config.yaml
train_examples: 26041
input: "waveform_16khz"
arch: "conformer"
wave_strides: [5, 4, 4, 2]
positions: "learned"
kernel_size: 15
residual_init: "zero_last"
optimizer: "muon"
adamw_lr_other_params: 0.0011
grad_clip: 1.0
steps: 6400
epochs: 23.6
adamw_weight_decay_other_params: 0
Rows from block 3 of a small CTC audio transcriber, named by matrix and row number. Rows with one number belong to one neuron. Each number is 128 + 24 x the weight over its row's rms, rounded and kept within 0 to 255. All counts start at 0. Numbers have three digits each.
After each neuron's rows are labels from the 100 clips, of 14976, where the neuron reaches its highest value: "loudest" is the band of the loudest frequency at the time of the peak; "strongest on" is what is common among them. Only what is clearly more common there than usual is listed. The data: short read English sentences (LibriTTS-R).
# fc1: second MLP up (model.blocks.3.mlp.fc1.weight, 768x256), inputs 128-255
# fc2: second MLP down (model.blocks.3.mlp.fc2.weight, 256x768, transposed), outputs 128-255

fc1.83:126101133134129119131110144154154144127183122147073187101130142099097128104132155158149151113108119141141160164176097154106142127059131136088168082117125117123094106131113126092154145124182112158124088103097104130091054115119153116127146128159137122163146089145099118147122135112138117144149182145085105145123152121123126130128097137087122102146144125132109182108133131154091082120130
fc2.83:107149114127133171170123155145127124171133112103127142111139144101090096112167102093092119159122098146136073080119088170131099160108183162144137105136125142102150129145125121142154163097135125100135125109140158099153112130126129091118101102087134143140089160121111178116115134169099149133158152155108121137119115201113129133140121190167131153136129163111145126163104079148113111130165
loudest: 2000 to 4000 Hz
strongest on: the word "she"

fc1.575:142120124208144121156128141127125127146197154125145108156153089108141133134152106115128112119185122160118114130113128163121091126107108122079114128135151135094144131166121076142176162147099137123114130097155117110117127122092145129137151119152123126074143129075070142114096119117130125096138117094102139119124128137108162105120111113086159152131123131139120143159066098127075115126125
fc2.575:155102150130127138141136113167104118123109110136172122096154114152156145159130122133128115137150130160155119112167145117115118152119116144107162119160128156135104117086118124075126122146142087126134157110129114146141113140109099143143147138121164119127134085119111117093158120109109119162119142143147138133153179100138134131116124098112109125131102151114096163149100142109147109139121
loudest: 250 to 500 Hz; 4000 to 8000 Hz
strongest on: the word "what"

fc1.7:157182128091119165163191129140137129098105106136078108145125141113144101119117147102152152161114101159121124140138129146159067100142124108123170138139136156131132120129150125151104130191126120128086115142103087111101128112125104105109155147112117135115092123167142144166120129130142147105125144127089130113147109121115117135115134127151145139120207127137122148126131153171122128113139
fc2.7:125128152115120156089129123106142139150129139087116113106105121147153162137141129114131131070102093151133110118128143165096117101186156136142093168130137136126182119144104104157124119163137112105136136169153101106136146078111171132106116110115122086130129122113177071115089111148159178110139108094128131100170137131148153146157124117117158125155113096150110134122137146102114089136109
loudest: 4000 to 8000 Hz
strongest on: the word "to"

fc1.473:128087184114132169150093106155136150147122133126139108156124149135150072130112150092135129133086098130149118106124138099115132090130115174148128143111094101125114142151140151131104149116143154074136139100107119163139149126114106143125119165116084171122117158085113158121120152112137118107156132129131140102165148199115103133105136119163127147138150119095175133153149179106113112120102
fc2.473:118075155128162185146139123105148126126119102106108119141142094136157186110122079114157091123112117095153142098114120153130116151132112154127088102145166136172113143118113120114138107154099141154108173149154136179134099157174127112141113182146148126143122097078130154119114113126135120125124126140121116107101128131118132123177117139148128094087085184138115145136136152124146127134127
loudest: 4000 to 8000 Hz
strongest on: the word "to"

fc1.697:110144131174177133162119117115107100146139081093100116085126137132129145124149147108131077156139079107125063112130100088151112063110146133159151079138146119130139161094138125146104105103161107137146110085100107119141094140122107108162147091157126130121138114154137106159135123141122113158138164147124097150109125138111181115127119139135163097152163173144154101160129133115124112151124
fc2.697:139121112131129108130110117203193102157136129129124113151105107102119191136080134150115137086110140135111129184093114108143129101083140108137102123118148152113117110153154142128155119143098160133116142114126138118128099098130125126129129119081061095161108167175152160115092159152098138130107097141099138145125141164132148143121126136102137115131144189115111140118127065119098118145110
loudest: 2000 to 4000 Hz
strongest on: the word "he"; the word "she"

fc1.438:157120106104079104090127096124137110127140116128103139145108126143147103171140132131116134095098059147166142130134100096127145113139167130127094164139124153147115112135097166144103149128114136135156132145111100148154100139136120114127169139116162159151116115082153142143149176132119120066146103113129142126163139111144108121182140170121147133112131133059129096145125116188086118076124
fc2.438:136117145129144176119125144147142118151101074140162146119108138151172131124130109111114139093099131145132138130111141142130123090135118138184119140065121165118127128118136155109150092148133052130085104152130145167123098129102161098164111162130113124100117142113149077113151147157148141159145118124094132086143188128132138137122157129150149141139084130138171138153146153126191085130117
loudest: 4000 to 8000 Hz
strongest on: the word "to"

fc1.444:147128128123114137131144111138095152138142105135122161088127125146128147169138132120130121099178115148171129112145124118125136112109133137133163104125089110138119119148106107129128136138141124143178139158122154139085108203172095138117120168149114164176107126096125119109102139136133101122162201153112151080160129110141163151089137182120090144148120145113126141090134125097124174075108
fc2.444:150122125152152071131152107132135097098143119137068118098188153120128113127140115131109126152122179138115133112082151138128094175131070124149139133100110141084110137150116139154127125102158134149161111151135147138160110105111094107130154078115152130118152145080103166154162158089136121116094098137092142126121123101109148159165119146128147110156124105170161125156136139135102141135129
loudest: 250 to 500 Hz
strongest on: the word "was"; the word "it"

fc1.269:194159132110114114135142133127103110081102150137095080178110149139148169121155131145118190127132119142147114131107125141142093111116122134153076131126150140087122167168105136106063165144110130114139158132128140138130179125120095120116122097155128122144129134162115117122108147145123112117163132118092095118139135149153156084098122136128143119106162125147165128115102073124129140172110
fc2.269:153153158144147120111188158096125162121120160176116128113121141122100141121140130131134133116111087125150164129125084126114112119118148087124165091138173166153081114185125123173139107149081160135143111079103136128100095136138161127161110131120172100111141133091099132142153123117093128108132115118134160105118205147124130095119133141078159122072122154110146116107099103157177151123159
loudest: 250 to 500 Hz
strongest on: the word "is"

fc1.759:142146099140079190156123141162142109103110189111099118174133121137169139169175141181146083105133133129112121097155141163131139139107107116154132121121157127070083150122118121122149167151123131132109134095148136091156114158120136121159095140182138114146119170130118127131116159159144098156142118135129110144121100115119108113112122123098129081142124071108127143133121097146113058123097
fc2.759:128116164140128139112144135179112086087111150147111120095104089101112139122118110129127077121159137128084109135154121142113091152134141168129126165157128103117115123143163158099168104099154128172148143159127136140065097136140114135106147115143123147140161146119142067125118160125119094139140151145113153151112154145098117155118111102082167127108140131169163121149147086120114091174127
loudest: 4000 to 8000 Hz
strongest on: voice: male

fc1.31:110179117076128144198130111139118102150113097124159106145143114137095107152153142120111141102145103126148096129147119104123089097147121122137124122115148149159158113164139116122120108139117100177132136134099082083160111161130136098094118101112119173118122124112139127141115088114144136110104150108120107085096084159141105097103162130171155147173123169133133095168128126115117081123137
fc2.31:081146139162155140128120105123169150108129149116128128135135131121090101102120110140074173106153121118128115137127156113136099134154162120140145107099113120119122113137120199127125131088096120144130168134138158162166059133125142123138109121130110112090116116147120149111140119113127175090155107120088116136151149139135114144095131122093082173144126137122082171124123168161112154103115
loudest: 2000 to 4000 Hz
strongest on: the word "he"

fc1.713:151137138096130065113119111103114133154105110119111135159142102132136122130099121107109142123119154118075134153165127149140133126113147119125162096105192111092159104123102135101100091183128113140118160122107102141131155145155162101173106133136147116187112089143107135142150174114095124108124083119154105124112179167125156113126141144129097096113101126098103133130159146109138149107133
fc2.713:134097146104109186112123131108137103152115162112076147096158108076144107147167137124135150115123121084134167153132112133140121150113076144114135123113136132139119078092144136121117147176124184130163117162084163142147119158166123149127128135087091132119135124138141106144140125146103113125111109144117127140110113139135133137143115184131141092128178117134097126096071141126127130128148
loudest: 500 to 1000 Hz
strongest on: voice: male

fc1.497:136177124090177150161127134153159105123133166092111102105133118119143117135117130100126118120157126147116101137131109129112129132112112104092133119137138121112103120116133090096125146140083166146111085101192089109102115131128089128189122099095099105171139121125119125123139114138137120152114168139138125100090130101099098136137145170125162132121138130151146148135101141113143158119117
fc2.497:119159115082161127130103164152152138134122103111146116174139145109109123130081133123115143116161142164145098127146131122103122125147143146121161119146133151118158130153128131113126152100132120096095121181153109170120158101121127155121121150136109174126140130110152117135117131093130136118142125191133151088134158131125166157112144136151128185152122112110089132088080106133095131164118
loudest: 1000 to 2000 Hz
strongest on: the word "for"

fc1.614:129136111121109132128073183158151120100105077111145161137134111116110098112139107168060123150132133172136096103113145097095080094155124132133153135104126138172087091178143133157098173127129126156117151117158143107110146132142141199127133095173153148132161114162143150141099117142143108118121114109135150142101167143163159122139136166120078161150129132144094163104144136110165172163123
fc2.614:156174122159131141171168077101114107115136128135138123098124139121143144155132144125157115126135129104100135133142120104160144124138128099112149163131153123119137178080116099110159109155105132060125153143104144119169103107125090074165152102137105106156105145127106112147159134166110126140151126138137138093082098164122140132110064117143188121103134140144153076160127104134121122111128
loudest: 250 to 500 Hz
strongest on: the word "not"

fc1.622:144120127134111120093113140108096123120135104086104162127133134157127097182153134143108146133095096136156147123121086104129117114104169119097133127142094192098099154177122147135117127191174143179113131125105066113094143117189119161122122114110115161113168122105137173153129136098141120136122170108114113142151117122146117123135145122132130141105150146113141129127143108120130163115077
fc2.622:153099152161146136103125127109141150148137169111093129171136157147145091139163124150155120101102079116118106129136139172132163122148117131157126165172140111115136104190120160117144111116107095156097132154161115116130153092128134141115149121105172099135124133131165110146069108111150116110128144131129162083171120163097081130140123103133152138127131149126142136157109109116121119141124
loudest: 4000 to 8000 Hz; 2000 to 4000 Hz
strongest on: the word "to"

fc1.125:159164146151108152141132147157125097114161114123143115137118108146135089128075139129147073126091112136152106126084169120093134111169152119147142117153148085150111121149138164128139147122134147113114159125145112107101111138175132128134159142137160084147169124103133124131086175151111095103089132119151120117127094147119135098116156149112147168084136105132159104074147119109148089135134
fc2.125:098093084144119192156138114104115130128110143074118121109127129107111149125128117153122097153116171111122154158125139183147122146109140154172115127116112135131117171087134118127166129175151145154133109097143124164126142099116106101124161111135161144126126166115081130142144143144104127160112085141117143140121120134115104106132098105101121114117129143137107098115141154106139134126123
loudest: 250 to 500 Hz
strongest on: the word "you"; the word "to"

fc1.475:095146143136102118149100142143091108100143133142145072178110119115114081140106152132118135137115137085123092123139119123138085122135116128096137110147138142117112146120113117095179172109109141135128090202143163135172116135168129100142133130118117119144119122155144115112082130144142123105098134140085150113121156145139133163157141120111109116118140155098141134146160154151153146140112
fc2.475:085114103139108155143108091130130115145105085172110144091109123092165159133169153139139147106135134109119159124120140120149134108127114132107140118129138124145134117153166145163100156136100132104116162125110141177126124174089174122133137151113106098090132185089171124159094130135187172118149119083125143159121112121079156118115079108094102095175142133153135136107164076122124149142118
loudest: 1000 to 2000 Hz
strongest on: voice: female

fc1.534:124139136147130122155114132180103138136114144117135167140151106142113158132108151121159076173131073162124136148155181130164092095125118085136144117097170088114115157167117144121182078091140137089126117100112103127115117116110103119186144134158143150135118121185119139139095140105077142146135130166142169138111135145134130135094104147152145146135136127131149100150117132099121150162146
fc2.534:136099135098138140094150151098154117120092118097127154114112069096135117143113149137094111125045164111122122097120129129189142148120160136136117114158106083141123122104130151114123098139131112131116137169116093120146143121115116113110123118126094092125150149167173109125142105116131136126158128145145115122115144148159189111166164175150103139103112137113129123143136129152108104109147
loudest: 2000 to 4000 Hz
strongest on: the word "she"

fc1.293:101128103197119123153100135148093108118131113116143121144158112103156156120118124093129150139111084160124156130131129147152132125163109129091122148125135115164150109138125096179124102119150173089150120097142090084157071140139163155167135148135100130120193128133134173095106079152137150157110094113103108143142103182147076107116155144137103106181152118155134167131130137165099169112185
fc2.293:123140144127111134153108062104143097132104140155126171132165105120133107130154183121163130138151178100138157174119107130133146127114153140109148118132151126165074097121100162146113140138134097146129135124156152113144149138092116113171168170117143088146091148169110110087127153161123114094114085113097102099154143114124151132162123110155153141118125135132139074106088110149103088167103
loudest: 500 to 1000 Hz
strongest on: the word "not"

fc1.465:123120108117152147101132109164137118139127158086150104135153136120099124126127126118120132126125107148116109132130134161110110134142106088139078130073126122153136142102139091145117129126088149086142140114151144163084141128167114174158175133094162113114147118118109138158129142145117150121134124163153133097181105118169135145144135122156157118109094148150154131165132136132085097101123
fc2.465:089126140102110159119122137093082161084121113144109152104168157139113125143138108144126131146129135121135127116098121115090170163148108068099140134141124155125116118124123133052123156092122100144129118153133135138069149115149125127111118124150131136128087125094114157104133086090125167129115116106142150172115164095151106134149140133135123111113171105134129136092116125168108169144129
loudest: 500 to 1000 Hz
strongest on: the word "i"; the word "my"

fc1.110:092158112182153151127103140148118117133135106115106125079094114108103137128097155167136102138104102099154163151086125138087120110150122174096144126106108119159128100118137158146152148162149124097125130151165109120081090129120127167113088128161101154127131134136124145163104141163094132134147138096118143124112145139093133109137139113096112103106145131125148085166146097172149109118138
fc2.110:140137147088154092138141112144157161157080125103075114113095145172115124133145107140107127194122146105116150124081143121126131115169147144073140124120137150147086133157150143135164103130161126094112143089114106112112142157093124094111133122087128114138095080153100128126135094167104113152153122175131118161126103120152116135130097166122162155125163096121142141085140123100115128127131
loudest: 250 to 500 Hz
strongest on: the word "what"

fc1.554:104141121088096142109125136108128081135125147107104140152145119116130104083106155128085091088093133169080127164130120117140134120101163134088150090129124164162150121121174132139150144133156139122136097164129110164121128119110082131149126123115092127112131110154159139102182088142151175135118144152121093131142164103113152101123107109116115102104142110125148168148102184149093101148078
fc2.554:177132169104173120137095138169155144142154141125089151122136111156120146129171117120132153108149116115114171149094100170125126097100173142117088160136128159151155116093153095120129122138141104102131157155104190145151135120119115128119142129111143174144127155092125102128117098123153133110098102138135111164114137121129111088106133131126117128110132106076111097122150108112084121114187
loudest: 500 to 1000 Hz; 250 to 500 Hz
strongest on: the word "was"; the word "not"; the word "that"

fc1.348:190125148102131116134079129120142151148105115147101102118122118145118147117130080136127139082165124106110151122145108084081121106100145088137113079109111126140183150159145100084121182118134104108141116093131137145135155121120143153112102119141121134144132164089119117101161137146119127122151126138132123143161139178190126086139102093154136163100096118118123140118175142143110131129107
fc2.348:102159159095134109125101164132141132106123114122121151095169093141151109187111086144127135146102141120118098155137120164149154117167150141117148150126131123135122112126106135171130120134113139127071173148111156108128150185103087106132132124116118115114110108136138160128146137125135186153144122117116136077079106142093072128127130143163114110136142122109165082142155162126127112147097
loudest: 500 to 1000 Hz
strongest on: voice: female

fc1.48:138156114106142137147119116160134141125117078131113107095097111107117073107154118087151135120142115117211134170117143139144129106079094155112153119142110114073130130181110177103131092129130109138128074151164137149136107085144110132130177099171116141135109125149124123099098120142143107124092115109137122115127165116178081150130136121177085171136120092132100175137096168165112126091134
fc2.48:128119129109147153111101123140146142153157197141116109134140164118128140135146142112099142177105149116122128126115093154120138146110119171160132097112136147123155118122105124113117138083155082104121169090110090123101123112156110179114120119140144090169093129107104143126112140113108130112155164164191108109121108185077139119112079124123143115138147157126159150163124143101139115151139
loudest: 250 to 500 Hz
strongest on: the word "they"

fc1.763:074132098077087110128123128140154117138122104054109173151121115138146102098142091128133156141131132139152103185125079145140121135089156149132126125138136122123099121117114133141173132114136117145134106067112144133118098111097081154130112093102131147142134125109109121128150164156140159112130124135160124101129092123121144144149095111128126123165106105083124144102142083149152145106135
fc2.763:124099120114122137170122143152127141156123103142137174098157158109138114112151145126174129152129115151063112107120120126144155180145103129100119158117148094160123083131106112135144144114094125147119107068095122133141098125134116135123153120099136136080135124106110106097131134136130127133113110114132095148116099124108122142137143105140120148106146120119165099112112096101155057150139
loudest: 4000 to 8000 Hz
strongest on: the word "the"

fc1.152:134093117125077111114140114124138087109164147163113133120138164150090125176121154132132112143131118118132159112116106145133128136098143102143082091138087120140118117114112144158123133098147125106112191143094151104125130148168155112181138144112124113132159156149138151140123118197127116144071130125114136136113132141129141135136112108113165135148111146133135116096104099112149126138126
fc2.152:131146132144149140156121130115123174119150112153119121142137113112098066135128110117113099105148097128116144117105130178100135156192127121131164120145111143149078167121160094123106101099162150113140106117136106125102158162129148147124114098149128113143118109132057158113130099119084113145139151104157097169164129109130163141132094130124093117117118180154165117128132139117114183153104
loudest: 1000 to 2000 Hz
strongest on: the word "i"

fc1.545:128148122082166128171186128141162071159130099177116114188166134118123130140107154161137138136137136146139118159098090087156104160155114111161162113112128102183107083110127113153121100126139136115123142136165123101102129101136075143136139102165100111142129113151104148162125095150121110116117090126118130152119121061087132149129156119122152110152110120099155171115122160144113121134140
fc2.545:091158106099170127094107141140130189130132134111136142140103133121137126140146133101110115121202138114131145110122142147158159119148087083165134089140117104131151128140124112096071152174114105157095162137153085144130126096087143142130151088132100126173127151168120152129135142116126081126122131159142153106114103118126102140133120112091122084134086111144122104106165093155137161172123
loudest: 1000 to 2000 Hz
strongest on: the word "for"

fc1.427:146156136082109123163114086081113115127097117106127151103185117124144135099111123162130138113119142099130163115109131088147100094162128141118140121128120134116149136147123113153116137154139162128146145130150105127127115180181099131114127106114096116151105123140142175117106152168148140141117151129133139115142133095159140075104140112109088091110146098101120164136138159150133155141146
fc2.427:114132111152136152173103162121089104128144166097146143145162095127143167102096099135156108141157134095133111145159169145109144079148161136117151130139144105084126142136161112150076131133103062125145100182118098148133164091123137144165123104162098117117158131100120089111144133172113110117131164134119161134145135112107117127106128120084154117127188138160159123132135113126137136132200
loudest: 4000 to 8000 Hz
strongest on: the word "said"

fc1.220:122121147152103143157163107115098123127119134138130123130117056124095146154103124121086086142070095075127079108105136119130142116125149116134179144132158151108145162103081159104132126157127093137118072144150133139123112143138135104117094142064171120167125130073141103128159136111106095122117124127107084140126116115119141121100194115144139102124104151129122136131096088126143179119135
fc2.220:149100115128100134121151137137102124125104149088123151133094056102145088135189104150134145145149123142148136123116162145127147140098117143084110114134099133126097130112126114140124178117125115171126111092124096136105099123125127109145110147095141110131108144113152116176134143128126164142111106114102155138126141162100135152148124106174071131120088119140118113130133179166095158164125
loudest: 500 to 1000 Hz
strongest on: voice: female

fc1.478:117134125076134156111148111132137123066142138144118153138128128145107126113139141135131121108152100142105107145136118141141122151095118092123105157103109161143118118111129116165145141154134151127115108147154084090120175156128112189138105132146080149083136080121158137102124140097131089080103117136102138129124139158128118089111087126132106115123138147150129127097128128108098181141111
fc2.478:158105149080099132141126143114108148081122131152144108137142081128149134152165121121128129135083171098151101165087148136122160141140120132089117170139100122125140138108144134127124131133119108078150144086100146109153117138125132095144132168129164089118152121141158112161131147088150111129126133114094132113177080114134140077107144133086138095130136156148103129098139151116121125173136
loudest: 4000 to 8000 Hz
strongest on: voice: female

fc1.34:144147117110149063134144161134133098162124114084120149104130126111124168154105122152133107170124155127123145115155110138108116111097128122099150102090124136149155120151113147139138135137096131171111075116170135131141128133122137156139091156107138102101128095173104095137163141110150163104107123093129071124139168147133094126108121129137125135141120131079174137174121155072128146155105
fc2.34:159130137164098120157119104147132144108114116090124133122119147142135162147144158152110105111161101163162142128132132129153146116119122084085156140106127127134106149119111112108133143166083105171127092111080072096131134157130126106182139093165115119164140186133144128114101171125111130144123073118115106122145110086120100094092130120130144156090101136081103134122132108092119126136111
loudest: 250 to 500 Hz
strongest on: the word "what"

fc1.690:140137144088103184157144103129127153159177120137154147124108148124123124143137132108135167155130132124125135098129125132165116139096125098154135100123135172118116166124079125120157129140076104166125096133102109126115097086112147156124151116115113136107117125164132110136113138135116074124104120122131158142113166144148157112132130128162133122090132119141151138083110129123126157128115
fc2.690:095128113128131072138125142168136087132156112097139128132165159128111139181172182155117166144126141137092125152134143103090106116157149135135157148138147141141126137187120124157130100146099145128128109106092137101127170149119099134102114156115095131135129152166126141120143121138113109097131155098109058088122156159149113112116141133155120151127123152108147164095139112138140102099154
loudest: 250 to 500 Hz
strongest on: the word "i"; the word "but"

fc1.401:132141106100129098144139116108153140114128117111089183138133127114158090120138130120060113119122143142115138151110117117106151105132126118138147150130163166163173154122092122135149111174106119116177140117129161121131101123133103147102119133115096139136160139172088149102122150092141141075114135100173126132112143196117118118137151104110105122122130157088124141126138135121144101126127
fc2.401:144136101143133129127167153141132114111131115131086103120129162151124133089155125096145121108095121117093103092147100112151098111108161121127130102068127118143122094092115081126134195106146152116130143111161163100125113094143122148160130113144141141155126092105131170121105150138152109115129142132111170110073135171157153096150086117139134135139126155102141120138104139155128173129113
loudest: 250 to 500 Hz
strongest on: the word "it"; the word "was"